python train.py --time_shift_ms=100 --input="log_mel" --rnn="gru" --optimizer="soap" --shampoo_beta=0.95 --eps=1e-08 --precondition_frequency=32 --max_precond_dim=1536 --steps=700 --final_lr_fraction=0.01 --adamw_weight_decay_other_params=0
Rows from block 2 of a small audio frame classifier, named by matrix and row number. Each number is 200 + 30 x the weight over its row's rms, rounded and kept within 0 to 999. All counts start at 0. After the name is the row's rms in percent of the matrix's.
Before each channel's rows are labels from the 100 clips, of 14976, where the channel reaches its highest value: "top examples" is what is common among them; "lies over" is the class under the peak. Only what is clearly more common there than usual is listed. The data: synthesized solo parts of chorales (CocoChorales).
# conv: width-5 conv (model.blocks.2.conv.weight, 192x192x5, each kernel summed), inputs 96-191

top examples: note F#4; viola; note G#4; note E4
lies over: F#4
conv.41,096,201,200,200,236,223,225,183,183,249,135,219,265,185,200,183,176,217,255,200,226,145,218,200,232,311,229,264,172,242,222,136,170,149,220,157,221,200,275,184,200,228,186,221,216,200,200,182,222,157,223,225,217,178,222,133,178,176,200,200,175,200,216,200,221,220,228,186,186,209,212,162,200,200,246,215,195,177,198,200,249,163,237,177,182,215,162,202,219,200,200,233,200,227,200,170,194

top examples: note E5; violin; note F#5; note D5
lies over: E5
conv.15,097,216,207,237,170,162,198,179,168,175,206,205,169,141,263,186,226,192,184,183,148,200,148,184,214,173,200,224,227,204,240,200,246,222,225,175,200,196,200,200,200,187,207,180,248,179,158,195,154,186,200,179,208,226,203,269,156,185,211,209,235,239,237,165,235,187,288,153,200,247,173,150,214,140,200,167,149,240,151,166,177,210,246,177,228,200,214,173,184,138,202,176,220,200,178,220,262

top examples: note E5; violin; note F#5; note D5
lies over: E5
conv.63,100,159,200,230,181,233,225,217,229,200,200,191,251,173,185,219,147,215,149,235,283,217,160,172,200,214,194,200,218,220,200,173,122,213,194,182,200,177,218,217,224,202,172,189,200,210,232,156,151,186,180,191,231,253,185,243,196,155,174,167,226,204,170,220,217,237,219,181,287,214,179,263,200,169,208,226,200,141,163,200,175,218,200,184,201,184,135,214,170,225,229,200,265,158,179,182,188

top examples: note A3; instrument: cello; double bass
lies over: A3
conv.4,100,230,183,216,196,177,177,231,184,200,170,263,232,177,218,236,198,262,196,213,177,175,220,200,218,217,216,205,254,150,222,292,200,217,226,197,146,235,200,258,227,125,166,179,195,246,181,200,180,184,227,218,188,240,137,250,200,204,200,288,211,221,196,182,255,185,200,179,163,205,181,243,174,196,213,175,225,200,233,191,189,280,239,190,171,183,214,200,168,186,200,188,222,200,219,200,167

top examples: note A3; cello; note G3; note F3
lies over: silence
conv.71,100,228,161,175,233,200,257,200,225,234,126,251,211,200,230,161,129,226,196,167,146,200,243,186,200,182,155,200,197,265,204,218,232,155,257,225,215,227,134,245,223,164,200,248,230,178,264,209,238,216,227,164,204,176,185,201,200,200,159,242,158,177,200,200,200,169,222,218,164,219,200,235,229,195,242,167,153,185,176,224,223,221,207,249,118,178,207,221,200,214,183,221,171,200,254,164,243

top examples: note A3; tuba; note B3
lies over: A3
conv.76,106,200,195,169,218,153,231,221,180,224,181,236,200,200,189,248,196,223,215,193,165,205,184,198,205,225,185,209,206,229,172,241,241,161,191,160,216,220,246,250,183,142,200,200,215,200,200,219,200,233,209,241,264,199,200,227,215,255,173,190,228,183,164,192,197,224,200,183,242,193,269,206,208,217,200,136,200,220,134,241,206,229,170,147,221,175,226,258,225,201,197,200,246,183,200,150,193

top examples: note C#5; violin; note C5
lies over: C#5
conv.165,093,223,221,172,178,240,200,200,250,211,159,182,200,244,236,174,158,192,225,185,121,200,200,177,201,218,164,269,200,230,228,221,184,181,272,182,212,255,200,236,200,230,218,209,200,184,200,186,200,230,200,223,199,200,174,217,200,162,195,99,157,202,243,185,209,178,219,232,183,202,200,181,200,200,200,260,160,200,254,200,200,213,172,200,200,179,266,234,205,224,225,226,200,200,193,190,196

top examples: note A3; note B3; cello; note G3
lies over: A3
conv.137,108,189,141,161,158,210,182,181,186,200,200,212,254,161,165,200,145,188,216,227,200,200,161,200,212,200,187,143,239,234,190,176,213,223,200,199,186,175,188,172,249,200,222,217,181,181,156,178,200,237,178,260,182,263,182,235,200,186,178,231,204,200,226,178,256,215,213,186,204,186,200,164,208,168,179,215,259,179,200,241,179,221,163,171,200,162,217,202,153,228,186,200,171,152,234,199,168

top examples: note A3; cello
lies over: A3
conv.67,102,185,209,244,180,232,234,223,231,200,180,152,237,221,190,206,200,181,168,247,186,200,181,241,187,200,219,211,172,200,267,176,228,181,215,155,135,240,184,191,200,200,160,232,200,172,256,207,218,200,200,248,217,246,200,200,206,181,213,220,199,200,215,185,226,225,187,200,200,221,158,215,225,212,277,210,200,179,257,230,200,207,220,199,166,192,214,238,244,169,161,203,198,171,188,174,200

top examples: note C#5; horn; note C5; note B4
lies over: C#5
conv.118,095,218,157,200,249,221,175,200,188,200,146,179,203,162,222,173,178,224,200,242,117,164,237,192,200,219,221,214,226,175,188,213,200,228,262,194,195,183,200,200,165,187,200,184,188,279,200,257,141,253,155,200,162,200,163,169,204,200,200,210,176,185,203,220,194,200,240,200,306,166,127,223,257,141,222,177,217,209,136,185,230,213,196,200,221,186,200,181,252,172,200,197,221,217,189,217,183

top examples: note C#5; trumpet; note E5
lies over: C#5; E5
conv.8,103,184,200,222,193,200,275,225,200,204,200,180,141,160,260,214,237,176,193,216,190,200,187,175,207,203,200,223,192,169,190,187,237,163,239,225,181,294,200,200,158,167,198,226,204,158,188,142,199,218,181,204,183,196,155,231,200,200,200,185,224,196,186,209,200,166,163,182,230,200,232,171,168,218,181,151,174,156,215,157,165,218,201,209,219,228,211,180,164,231,174,254,186,197,228,230,211