A small audio frame classifier, trained from scratch: activation relu, soap at rate 0.0026.
Rows from block 3 of a small audio frame classifier, named by matrix and row number. Each number is 128 + 32 x the weight over its row's rms, rounded and kept within 0 to 255. All counts start at 0.
After each channel's rows are labels from the 100 clips, of 14976, where the channel reaches its highest value: "peak on" is the class under the peak. Only what is clearly more common there than usual is listed. The data: synthesized solo parts of chorales (CocoChorales). In brackets: how many of the 100.
# conv: width-5 conv, stride 2 (model.blocks.3.conv.weight, 288x192x5, each kernel summed), inputs 0-63

conv.272 [ 74  92 145 106 114 185 111 104  98  93 188 109 174  96 128 128 171 106  61 128  63 135 153  94 145 120 115 113 113 128 155 202 128 126 128 126 106 128 168 118  98 128 103  92 107 117 104  86  44  86 143 149 127 134 132 105 141 157 150 104 164  55 166  91]
peak on: A#5 (99)

conv.64 [193  75 115 108 128 128 134 131 108 102 167 108 128 118 169 142 114  67 108 180 145  98 142  79 149 119 128 142 150 147 110 135  90  76 156  83 128 128 146  78 125 115 204 128 128 148 177 128  80 169 128  71 137 163 152 119 116 180 111 149 128 184 125 140]
peak on: D3 (87)

conv.82 [101 110 143 128 128 178  97  81 128 158 128 159 177  94 181 142 116 148 167  58 158 131 110 107 107 170 127 128 142 172 111 192 109 183 154 105 172 128 114 128 145 106 128 156 151  96 100 166 150 128 117 150 161 106 147 178 132 172 146 200 174 128 103  81]
peak on: B3 (65); A#3 (35)

conv.130 [154  62 147 122 112 155 178 159 139 102 149 128 128 165 168 221 144 145 154 147 142 120 126 105 113 149 178 108 150 166 109  81 108 144 128 183 109 163 128 128 136  78 203 128 174  85 114 114  55 188 166  69 128 128 128 104 170 128 128  90 121 148 124  98]
peak on: F4 (67); C4 (33)

conv.198 [190 177  95  98 104  82 173 191 126 128 128 111 128 143 100 160 106 149 186  64 128  88 110 113 148  90 169 217 103 142 186  88  99 167 128 128 128 103 128 128 128 150 108 128 122 105 128 124  88 128 111 128  87 131 102  91 153 188 107 161 151 108 151 128]
peak on: D5 (100)

conv.73 [105 146  62 183 134 107 100 162 128  91  79 143 104 178 120 102  94  90 141 128 105 128 128 128 146  85 164 120 110 133 163 159 128 110  78 171 168 128 128 181 123 135  81 109  96 119 154 188 128 128 128 119 128  53  85 194 188 121 100 199 143  61 128 130]
peak on: A#5 (100)

conv.282 [100 122 152 128 128 128  99 128 103 106 160  94 112 174 102 128 146 107  70 167 159 141 125 154  75  82 131 108 128 150 128  81 189 128 187 168 162 157 136 200 128 150 155 120 146 128 235  50 134 191 128 128 105 123  86  31 119  96 128  60 128 174 104 128]
peak on: F3 (54); G#3 (44)

conv.18 [175  61  91 124 186 128 108 111 128 196  87 128 128 109 100  74 191 107 162  72 118  82 145 164 117  95 165 117 128 128 164 146 149 153 164 143 146  99 156 215 150 106 156  19 128 105 128 128 169 147  95 143 105 102 128 167 128 149 147 111 108 159 168 132]
peak on: F3 (41); A#3 (30)

conv.248 [ 29 128 152 150 148 110 109 109 128 117 128 128  68 115 129 173 128  98 172 161 164 110 145 128 159 128 144 128 120 106  68 156 128  80 133 206 144 128 128  53 186 147  78 128  98 128 146  51 136 178  98 128  66 174 128 176 128 152 145 120 170 137 128 134]
peak on: C5 (100)

conv.246 [152 128 110 145  79 175 128 149 196 141 128 109 145 113 166 114 108 125 136  77 111 140 131 159 153 129 122  93 148  32 107  97 197 103  90 121 188  94 100 154 143 159 164 120 162 100 107 152  95 159 127 148 117  85  90 165 150 128 170 131 128 140 110 188]
peak on: D3 (51)

conv.267 [ 98 133 183 112 110 147 147 156  96 107  91 114 128 128 128 130 144  79 128 158  86 105 128 109  82 111 116  64 148 106 173  74 149 182  74 130 111 121 152 129  69 176 196 105 159 220 129 101 158 154 137 176 128 129 109 146 211 128 182  84 153 105  70 142]
peak on: F#5 (100)

conv.33 [128 144 143 201 140 128 131 126  66 128 183 158 150 140 172  77 140 112 168 153  85 147 171 125 157  37 106 158 177 148 151 168 140 201  91 111 106 171 150 100 102 124 104  90 128 128  80 182 147 111 116 167 163 103 100 149 150 154 201 176 145 148 149  91]
peak on: A#5 (100)

conv.273 [113 128  96 176 128 106 128 145 128 128 106 105 110 162 168 120 161 108 102 156 110 108  44  90 128 145 173 103 113 122 143 110 177 128 178 181 185 162 160 142 159 151 155 150 126 100 255 161 163 128 154  76 133 122 146 111 183 128 100 112  97 155 129 180]
peak on: F3 (52); E3 (48)

conv.52 [163  75 155 108 180 157 128  90  82 106  57  46 162 160 117 164 128 157 128  92  97 148 108 111 184 111 175 128 128 110 149 125 182 128 108 108  96 128 143 172 142 162 131 142  95 141 147 140 151 169  78 128 128 143 138 107 109  85 142 104 128 128 128  85]
peak on: D5 (99)

conv.114 [164 103  95 154 149 158 129 130 156 183 142 128 156 130 154 127 128  85  79 117 118 128 128 126 128 115 130 169 114  68  94 119 157  49  46 128 149 108 128 144 139 156 150 167  95  96  95 154  65 115 100 176  94 206 104  63 108 111 168  76 127 131 159 130]
peak on: D4 (57)

conv.252 [ 93 163 115 128  60 155 113  99 112 213 128 162  86  92 141 115 170 139 128  62 170 121 112 143 145 198  87 142  63 128 128 109 103  92 141 146 153 107  83  50 161 128 153 170 189  73 119 144  99 128 143 130 124 159 100 128 180 148 136 152  77 110 190 104]
peak on: G4 (51); F#3 (48)

conv.255 [ 92 112 128 171 114 157 111 171  85 146 183 128 144 126 160 112 126  67 219  91 128 146 107 181 128 138 174 147 128 133 131 138 125 144 128 168 152 111 155 149 145 143 128 128 128  80  33 110 150 128 176  92 128  93 112 120 151 124 147 128 114 106 105 128]
peak on: C4 (58)

conv.158 [112 144 128  72  88 103 104 128 107 119  30 152 131 128 178 114 128  97  90 110 146 150 189 113 112  99 109 139 152  89 104  77  96 163 109 116 136 128 127  91 151 147  94  49 110 112 208  96 128 108 143 138 125 114 189  85  87 141 146 202 208 128 146 117]
peak on: B3 (77)

conv.250 [103 146 108  95 156  75 150 132  83  64 128  82 190 106  95  98 112 128  96 107 169 122 148  76 141 128 206  98 128 128 138 102 138 147  90 105 147 140 128 120 169 136 166 164  84 128 128 117  97 137 128  76 128 104  40 114 128 128 151 146  84 155 165 102]
peak on: D4 (72); D5 (28)

conv.61 [175 111  76 108 128 128 128 121 112 105 147 128 162  96 175 142 128 173 116 139 112 190 139  72 128 128 149  96 160 128 149  92 180 117  43 112 190 100 141 128 128 141 106 173 148 120 128 157  90 145 147 183 128 142 112 138 124 151 145 112 128  73 113  81]
peak on: D5 (100)

conv.222 [232 127 184 134 128  88 139 112 170 156 110 148 185 165 108 125  12  90 145 152 116 131 148 149 192 116 139  89 157 126 186 179 109 199 118 128 148 122 128 108 165 126 113 145 158 128  76 148 128 111 144  95 149 165 132 148 106 153 201  80 123  55  85 169]
peak on: A#3 (82)

conv.240 [111 154 201 157 115 160 148 102 142 184 178  98 148 128 166 103 153 125 115  91 128 112 128 128  63 105 191 182 128 107 113 128 217 120 144 128 131 143 128 112 147 144 128 128  94  64 146 115 128 110 104 130 123 153 128  93 139 151 145 113 184 128 128  81]
peak on: B3 (100)

conv.17 [100 115 194 106 180 146 146 162 132 105 172 169 115 128 150 128 105 179 174 174 188  87 160 123  97 107 104 161 128 128 128  59 111 145 138  50 134 173 148  95 170 112 133 135 108 162 167 147 191 144 162 162 128 109  75  57 128 119 128 109 122 152 168 107]
peak on: G3 (91)

conv.138 [124 128 149  88 128 128 109  95 139 106 124  91 128 171 128 128 128 124 104 109 128 128 176 178 160  56 128 145 132 128 149  80 148 162 145 128 155 112 128 141  30 113 106  91 125 164 156  67 171 128 155 105 215  82 128 141 161 128 119  66 153 103 134 128]
peak on: F#5 (100)

conv.118 [140 128  91 103 128 163 128 162 128 108 111 159 131 150 130 138 164 101 150 153 105 146 128 233 121 174 136 153 176 154 122 149 138 128 208 161 104 141 128 113 169 128  98 128 130  59 110 128 107  87 128 181 110 194 183 109 109 162 122 151 190 128 128 163]
peak on: C4 (53); C5 (25)

conv.160 [128  97 128 146 128 154 155 155  99  88 128  88 111 131  78 128 157 121 128 143 128 165 155  97 211 151 187 128 106 128 146  81 130 128 161 128 115 125 113  88 128 218 156 105  83 122 126  77  74  95 148  68 100 128  99 128 147 110 128 143 106 116 128  99]
peak on: C#4 (99)

conv.39 [161 128 128 102 153  59 128 196 171 128 114 114 128 114 104  98 103 134 128 131 113  89 128 164 114 130 155 154 103 113 165 110 155 153 128 147  69 128 185 112 102 201 149  90 180 143 128 155 193  60  97 128 155  85 149 132 141 128 178 128 151 139 149  74]
peak on: F#5 (100)

conv.77 [ 90  83  89 152 128 212 108 151 119 148 144 107  93 123 174  90 128 170 106  77 154  99 128 128 109 165 152 154 128 128 128 140  93 148 152 101 128  27 110 159  86 174 128  83  76 177 172 129 105 115 128 209 117 135 110 113 107  91 148 128 128 149  78 128]
peak on: D3 (99)

conv.83 [150 144 132  90 161 126 154 228 159 128 125 125  99 134 143  87 178  95 118  66 111 128  95 128 142 145 171  91 128 195 146 135 140  98  92 132 131 106 129 128  97  88 113 149 114  73 142  91  56  85 128 194  92 102 109 100 135 128 138 152 190 146 128 112]
peak on: G3 (96)

conv.152 [121 126 115 141 136 105 137 111 120 128 219  88 151 214 126 148 104 112 152 158 156 111 109 109 225 128  92 149 150 111 150 152 114  88  86 118 140 128 155 141 128 108 129 113 128 162 128 111 125 128 128  98 128 128 122  78 180 145 147 179 137  97 120 159]
peak on: E5 (87)

conv.92 [147 151 128 190 104 107 139 148  69 149  79 193 148 128  96 127 128 128 128  98 128 183 128  86 173 128 126 172  66 153 145 150  81 117  99 140 128 102 170 154 149 109 146 175 128 128 149 133  79 108 101 102 107 152 128  73 103 128 105 186 104 136 125 107]
peak on: D5 (99)

conv.123 [147 156 172 148 161 159 112 140  79 116 135 111  90 129  83 102 180 128 125 176  81 128 141 128 128  90 128 114 141 128  92  95 121 112 113 128 128 107 128 128 180  83 139 106 141  94 157 107 176 114 125 144 134 115 105  89 158 146  88 128 134 128 176 128]
peak on: B3 (94)

conv.111 [120 128 128 131 148 135 100 175 128 128  29 145 189 202  88 182 148 128 113 167 128 104 149 119  73 128 146 196 208 131  84 153 128 143 128  91 128 161 166  80 107 128  87 113 110 103 138 178  84  69  47 154 147 125  70 106 172 110 130 169 128  96  96 109]
peak on: D4 (70)

conv.218 [ 88 112 159 110 128  99  61 155  88 128 151  81 159 163 135  96  36 178  85 144 165 107 128  83 101 128 128 179 109 110  96 122 103 128 146 103 155 105 128 198 128 154 107 127 102  69 146 148 138  90 134 105 166 136 111 186 148 128 128 121 168 128 143 128]
peak on: F#4 (88)

conv.86 [107 128  98 113 130 128 114 128  76 100 147 134 128  99 151 106 138 159 109 155 165 187 185 128  77 184 109 171  92 116 128 108 128 141 113 110  76  86 147  85 128 149  82 128  81 128 152 142  86  96  71 179 117  62 110  87 176 128  98 128 112 155 112 167]
peak on: D4 (62); D#4 (36)

conv.10 [ 75 128 189 143 164 126 146 151 128 131 102 128 144 167 154 105 150  46  88 116 128  52  78 128 162  91 185 128 152 166 111 152 128 209 126 150 111 105 129 122  90 107 172 128 145 164 126 162 127 178 128  73 162 101 103 156  87  60 154 146  68 174 171 104]
peak on: A3 (97)

conv.107 [ 69 128 149 105 154 169 128  91 128 128 172  91 125 174  76 128 107  91  99 150 128  92 110 128 143 153 169 134 186 112 161 125 141 121 109  89  70 160  81 112 111 110 167 166 128 178  98 109 168 106 155 156 128 128 143 100 159 160 109  72 114 114  95 104]
peak on: G4 (100)

conv.287 [157 128 196 151 155 143 183 170  57 109 125 128 128 142 197 148  74 142 128 128 148  87 104 173 116 150 177 128 199  95 146 128  89 128 105 105  85 138 104 109 158 128 128 188 128 133 128 143  85 128  92 196 143 135 108 184 128 165 101 103  92 147 107 127]
peak on: D3 (90)

conv.155 [106 132  93 126 105 109 128  82 130 102  97 161  64 134 128 170 128 197 175 149 128 126 151 126 181 103  90 160  75 101 143 112 138 128 184 135  98 128  94  93  73 164 136 128  52 134  91  98  90 110 123 131 137 149 103 128  89 155 110 189 128  79 164 151]
peak on: C#4 (100)

conv.278 [128 128  75 127 110 100 103 163  69 133 128  81 128 235 118 110 128  97 176 107 128 128 123  98 125  51 176 162 140 178 114  81  97  96 128 145  78 144  80 150 133 159 149 129 154 145 176 157 130  94 145 102  97  74 128 110 152 156 129 175 128 127  79 149]
peak on: silence (100)

conv.12 [128 122 128 154 128  72 108 153 106  53  96  76 146 195 155 109  62 160 145 111 150  61 128  66 109 110 128  95 106 146  91 106  99 208 157 128 128 153 189 176 164 147 128  60 175 156 123 128 128 103 156 128 103 106 106 108 132  91 128  65  94 128 114 149]
peak on: F4 (54); A#3 (26)

conv.25 [128  85 126 119 105  99 126  99 147  81 102 111 126 198 192 107 149 147 159 117 128 143 101 151 116 150 172  95 128 166 108 107  82 113 133 105 128  90 139 118 156 165 114 128 110 128 173  99 172 129 128  91 155  88 163 104 141 107 146 149 110 151  90 116]
peak on: F4 (33); F3 (27)

conv.95 [128 140  70  97 147 128 123 128 107 180 128 164 147 153 175 127 128  85  67  76  64 199 221 128 135 141 158 115 127 124 183 183 141 168 128 140 112  86 128  96 128 144 148 130 110 159 158 108  97 154 128 107 162 112 145 206 103  94  92 168  91  96 169 128]
peak on: C4 (63); G#5 (37)

conv.150 [207 112 179 159 117 110 144 188 165 170 105 128 128 113  88  60 104 122 103 131 128 132  69 152  55  98 147 154 175 128 109 188 128 125 134  87 111 104 195 128 102 170  86 106 128 128  57 152 146 100  81 208 141 109 122 138 177 151 126 158 146 172 113 111]
peak on: A#5 (100)

conv.159 [128 129 128 173 255 152 127 146 146  93 147  98  47 211  83 128 128 109  99 145 192 128 109 128 168 128 148 104 128 163 149 128 112  94 176 130 128 155 128 154  42 213 197  95 117 101 134 161 132 128 128 118 106 145 160 128 131 145 112 114  74 144 128 128]
peak on: F#4 (98)

conv.286 [120 128  87 152 111 142 107 128 151 122 145 120 158 175 128 176 173 117 110 145  91 193 146 195 167 148 137 161 128 111 158 175 151 100  89 100 128 178 146 150 155 125 128 151 128 115 148 128 108 148 130 169  89 134  80 102 161 132 142  85  89  73 123 251]
peak on: E5 (100)

conv.148 [182 110 107 176 147 112 102 143 128 128 150 103  94 108 124 128 104 110 160 151  39  71 162 158 147 148 146 104  79 125 132 100 152 179  90 102 159 148  83 171 150 160 130 128 149 148  97 111 147 161 192 128 128 100 144 163 148 128 128 149 146 147 120 205]
peak on: A#3 (100)

conv.22 [137 113 111  51 112 128 140  35 121  62 155 128 128 147  87  81 128  99  90 128  46 162  71 146 124 138 143  86 128 115 147 182  98 105 112  80 108 174 119 135 132 190 130 184  56 145 110 147 128 128 143  66 143 105 192 107 129 145  98 153 138  86  68 134]
peak on: C#4 (100)

conv.258 [192 106 158 167 100 103  68 109 128  84 128 107 156  65 106 157  84 141 143 164 128 155 128 128 132  57 111  66 157 116 113 128 128 132 108 106 103 110 168 128 131 125 149 171 106 109 167 128 116 151 128 110 128  87  99  78 159  99 146 166 114 117 128 108]
peak on: G3 (87)

conv.238 [ 71 115 108  73 148 148 128 128  92  40 127  62 122 139 128 152 108 124  64 128 118 105 128 140 142 142 123 102  48 145 161 133 153 104  86 147 184  71 128  81 107 128 206 117 128 147 192 128 167  83 124 118 117 189 150 156 128 128 201 128 128 128 127 150]
peak on: A3 (95)

conv.162 [ 95 152 141 128 128 128 148  85 153 146 148 108 133 128 108 151 164 153 109 183 128 128  91 128 128 135 149 104 156 128 160 121 103 128 128  95 145 111 175 128 114 108 110 146  71 189 110 187 111 108 159 147 187 125 161 128 166 159  92 130 223 156 125  63]
peak on: A#4 (100)

conv.27 [149 123 128  95  86  76 108 148 128 128 119 190  86 114 109 103 157 151  99 221 163 104 161 115 116 169 126 146 133 106 110  84 149 148 128 158 150 159 162 117 127 111 128 128 110 128 182  86  62 146 129 149 158 128  89 142 128 128 128 103 123 122 130 211]
peak on: F#4 (86)

conv.96 [ 97 131 128 155  95 152  96 102 109 128 128 149  76 117  94 103 126 149 159 118 176 110 145 177 180 108 105 196 107 140 128 167  97 156 128 128 128 131 167 123 128 170  63 107  98 100  98 109 155 128 130 101 161 157 140 109 105 111  86 148 255 138 128 163]
peak on: F#5 (100)

conv.165 [140 147 123 107 128 157 117 133 123 101 128 161  97 119 147 184 166 102 128 201 155 102 158 128 141 111 162 146  76 137 103 147  81  96 159 107 129 121  97 192  83 111 133 167 119 117 170 106 128 188 128 112 188 158 135 159 137 128  74 101  77 180 173 169]
peak on: F3 (73); E4 (27)

conv.1 [ 34 152 147 152 105 117 100 107 123 206  88 166  74 107 141  91 128 132 128 128 109 100 119 147 108  94 139  94  99 141 102 101 131 138 148 111 152 162  86  46  38 148 128 156 148 216 144 101 128 115  82 162  74  74  69  93 128 116 128 150 105  82 156 135]
peak on: silence (100)

conv.271 [143 148 123 128 107 138  73 121 128 149 154 128 158 104 125 124 129 158  52 147 193 184 154 135 128 152 146 193 170 100 128 121 157 128 189  79 103 128 128 124 102  89 156 189  84 142 106 140 104 150 100 105 128 113 150 160 128 110 110 183  61 104 101 176]
peak on: E5 (100)

conv.98 [205 101 143  90 141 149 168 127  89 128 138  80 102 151 128 196 181 169 155 131 150  92 149 102 168 128 141 153 104 186 135 151 128 139 128 128 127  97 105 178 128 148 172  92 128  98 157 153  43 106  71  96 159 147 128 134 128 128 136 128  98 128 108 115]
peak on: C#4 (75); D5 (25)

conv.4 [128  80 102 109 108 128 122 109  94 197  79  94 123 178 155 132 109 128 149  78  74 137 106 108 140 157 181 118  70 153 104 128 128 191 154 160 121 115 109 154 156 162 143 194  97 152 138 128 113 160 128 130  96 118 109  61 136 112 110  60 163 128 154  93]
peak on: silence (61); E4 (26)

conv.270 [200 135 128 128  93 160 143 180 145  82 110 111 105 148 144 112 180 147 128 158 110 113  84 128 131 128 114 162 126 145 121  85 120 114 150 115 162 208 107 128 181 108 102 174 184 127 122 115 142 185  85  68  27 156 105  81 143  75 208  81  59 144  81 146]
peak on: F3 (56); F#3 (44)

conv.109 [ 95 128 103  74  74 128 215 128 101 158 108  89 146 192 129 119 155 124 128  80 163 192  89 162 115 119 119 100 146 103 111 175 159 127 147 144  81 193 132 128 121 103 115  78 128 128 189 128 124 171 158 180 105 142 153 128 151 153 143 176 122  49 170 140]
peak on: F#4 (74)

conv.236 [128  86  80  97  99 109 175  68 160 112 128 107 128 141 136 111 128 193 156 128 153 114 142 128 222 110 128 156 159 128 112 164 149 135 147  91 103  92 116 155 124 151 124 128  59 115 128 154  77 147 151 145 128 113 152 128 125 141 100  87 111 128  60 198]
peak on: C#5 (85)

conv.281 [ 88 160  89 154  87 145 148 119 113 128 150 211 128 208 112 128 100 128 128 139 148 128 160 152 128 128 128 179 110 157 163 128 139 105 126 149  99  83 114  87 126 124 101 190 128 125 106 135 107 167 177 205 101  84 107 127 128 107  93 128 104  99 221 154]
peak on: A#4 (100)

conv.32 [130 180 128 220 103 114 111  80 126 127 106 128  81 128 128 157 151 152  88 128 209 102  93 128 185  97 128 148 157 128 112 128 108  79 122  86 144 130 140 128 128 177  92 107 128 178  96 128 194 149  73  88 105  97 105 202 188 128 199 129 106 173 142 162]
peak on: A#3 (99)

conv.89 [128 128 110 163  81 111 122 132 144 179 128 128 190 110  86 128 128 177 128 112 103 128 148 205 128 163 128 172 134 144  91 166 128 163 167 101 128 128 152  83 161 123 137 102 142 194 115 122 128 150 151 117 128 187 128 211 143 156 113  94 154 136 128 109]
peak on: A#3 (99)

conv.177 [153 187 126 111 179 158 128  93 114 128  98 120  72 102 128 150  89 143 148 134 166  66 150 128  76 128 121 109 191 159  89 159 128 197 128 111 127 147 103 121 188 148 128 179 171 104 129 100 134 149 143 179  95  86 147 103  88 112 106 129 100  96  91 187]
peak on: C4 (88)

conv.45 [156 158 128 174 108 108 104  99 156 150  45 150 112 167  64 145 150 128 112 104 176 128 126 128 217 134 120 128 159 108  83 128  92 160 158 154 128  99  69 148 109 110 114 169 128 154 128 128 156 110 131 128 136 150 169 142 150 165  61 160  84 157 128 107]
peak on: C#5 (68)

conv.230 [ 75 100 128 122 236 149 144 147 114 128 114 126 136 206 169 128 129 210 128 126 128  99 128  84 127 128 128 141 125 179  92 117 144 110 115 128 108 109  98 154  89 146 210 128  60 106 155  93 128 108 128 187 113 128  61 128  92 100 154  95 102 130 114 103]
peak on: F#4 (100)

conv.244 [135 145 113 181  79 139 164 128  75 128 100  88 128 107 172 203 164 111 120 101 166 153 128 109 135 152 136 218 154  78 116 160 128  79 128  86 149 146 111 154 128  97  71  82 159 146  48 128 151 110 116 147 110 100 162 212 146 153 113 102 128  74 133 128]
peak on: A#3 (46); F5 (28)

conv.213 [149  80 110 108  87 192 141  96 128 184 160 117 128 131 119 128  89 148 181 154 181 146  59 163 109  81 128 160 203 148  97 147 150 145 157 112 152 124 106 152 168 136 168 124 116 207 147 145 180 148 172 153  83  94 128 154 128 108  91 104 128 141 105  82]
peak on: C4 (97)

conv.63 [152 170  77  67 180  92 128 104 143 128 177 106 200 128 172 188 120 128 140 110 111 163 147 141 155 184 187  91 104 128 128 146 111 100 150 184  92 131 160 147 109 128  87  82 112 112 107 128  91 159 128  87 169 186 128 205  75 154 196  91 110 142 114 128]
peak on: C4 (36); A3 (35)

conv.212 [107 184 147 110 128  93 113 128 130 128 159 151 128  82 104 102 128 186 160 149 105 124 105 128  92 128 128 152 106 150 100 105 195  92 106 145 106 141 128 111  51 176 128  98  85 169 136 106 104 147 219 124 101 149 110 128 144 147 110 134 141  83 126 144]
peak on: G4 (100)

conv.29 [131 156  95 150 178 100 158 128  51 118  56  76 149 112 151 128 101 162  52 128 186 112 142 128 141 149 103 160 113 128 128 113 203 122 176 162  80 128 157  95 163 202 145 128 153 174 100 103 122 133 115 128 181 122 146 149 111 111 157 112 147 128 173 120]
peak on: C4 (100)

conv.215 [142  44 150 113 197 182  96 110 128 128 128 155 188  94 104 169 177 128 148 113 162 128 128 102 105  88 142 128 145 189 126 128 123 126 187 128 151 150  96 135  54 163 107 129 128 128 145 133  85 124 128 200  98 141 129 128 108 186 105 128  99 128 163 140]
peak on: A3 (79)

conv.221 [112 128 101 166 109 128  93 100 150 169 209 114  54 113 109 103 112 156  48 144 165 104 149  85 112  68 159 184 128 109 150 113 122 140 154 147 110 128  95 120 106 125 149  68  93 183 161 105 159 135  77  99  53 106  80 179 115 148 128 178  75 132 188  59]
peak on: F3 (87)

conv.65 [ 95 128 109  56 218  55 128 149  86 156 130 109 102  59 142 138 128 115  99 116 172 104  97 111 141 186  84 178 157  71 143  78 149 128 131 116 128 101 128 150 128  70 126  97  78 100 143 101 128 105 128  99 119 174 128 128 113 147 150 135 128 129 166 128]
peak on: A3 (100)

conv.284 [128 128 128 142 128 132 109  98 101 153  95 109  98 128 191 183 128 124 128 152 108 148 142 148 110 128 128  81 128 133  85 136 122 102 114 144 166 128 128 106 141 163 157 180 179 190 153 151 121  46 128  93  79  35 124  70 146  84  98 105 155 150 111 108]
peak on: silence (100)

conv.144 [105  57 128 134 101 143 146 171 212 101 149 113 105 159 128 130 128 180 128 128 128 180 128  94 164 179 128 146 149 165  77 109 156 134  98  95 133 128  65 128 165 154 175 149 128 128 128 105 101 128 141 152 128 202 128 128 128 104  74 175 128 128 229 255]
peak on: E5 (100)

conv.47 [128 161 153 117 168 212 184 112 105 122 128 146 129 107 128 115  97 133 144 104 162 128 203 128 190 128  59 144 128 110 109 169 144 107 128 128  99 158 136  84 100 168 117 102 142 114 176 128  77  82 141 123 113 101 128  95  96 170  80 128 128 139 114 114]
peak on: G3 (57); G#5 (43)

conv.15 [110 143 150 167 106 132 165 154 128 114 128 148 145 145 160 114 108 122 156  74 128 193 128 161 115 111 128 112 165 111 128  99 162 131 128  95 153 132 106 151 151 108 141 128 143 108 152 147 147 128 129 207 149  88 130 128 128  88 128 153 102  62  93 147]
peak on: G3 (100)

conv.201 [168 144 110 104  40 110 128  96 100 104  92  91 102 215 196  91  63  31 128 113 128 147  76 102  96 105 127 106 153 167 123 154 178 177  60 102 145 148 109 152 157 146 133 148 103 148  93 154 128 176 147 181 128 164  94  94 187  85 139 109 207 119  96  73]
peak on: D5 (96)

conv.259 [ 98 134 148  88 128 128 101 112 125 163 153 130  99 107 156 194 124 132 102 173 123 157 147 103 162 163  91 195 179 128 128 128  78 178 186 128 138 139 114 157 146 107  79 115 128 129 126 184 102 128 128 148 133 128 185 128  98 112 103 187 166 133 147 148]
peak on: G4 (58); C5 (33)

conv.210 [150 128 179 110 120 104 143 145 178 106 109 203 177 162 160 131 135  83 128  89  97 177 145 184  75 129  45 101  72 111 127 128 100 168  76 110 120 173 130 115 184 128 148 129 166 133 126 108 172 128 137 110 164 128 142 111 112 114 148 128 102 225 149  65]
peak on: F4 (71); G#3 (29)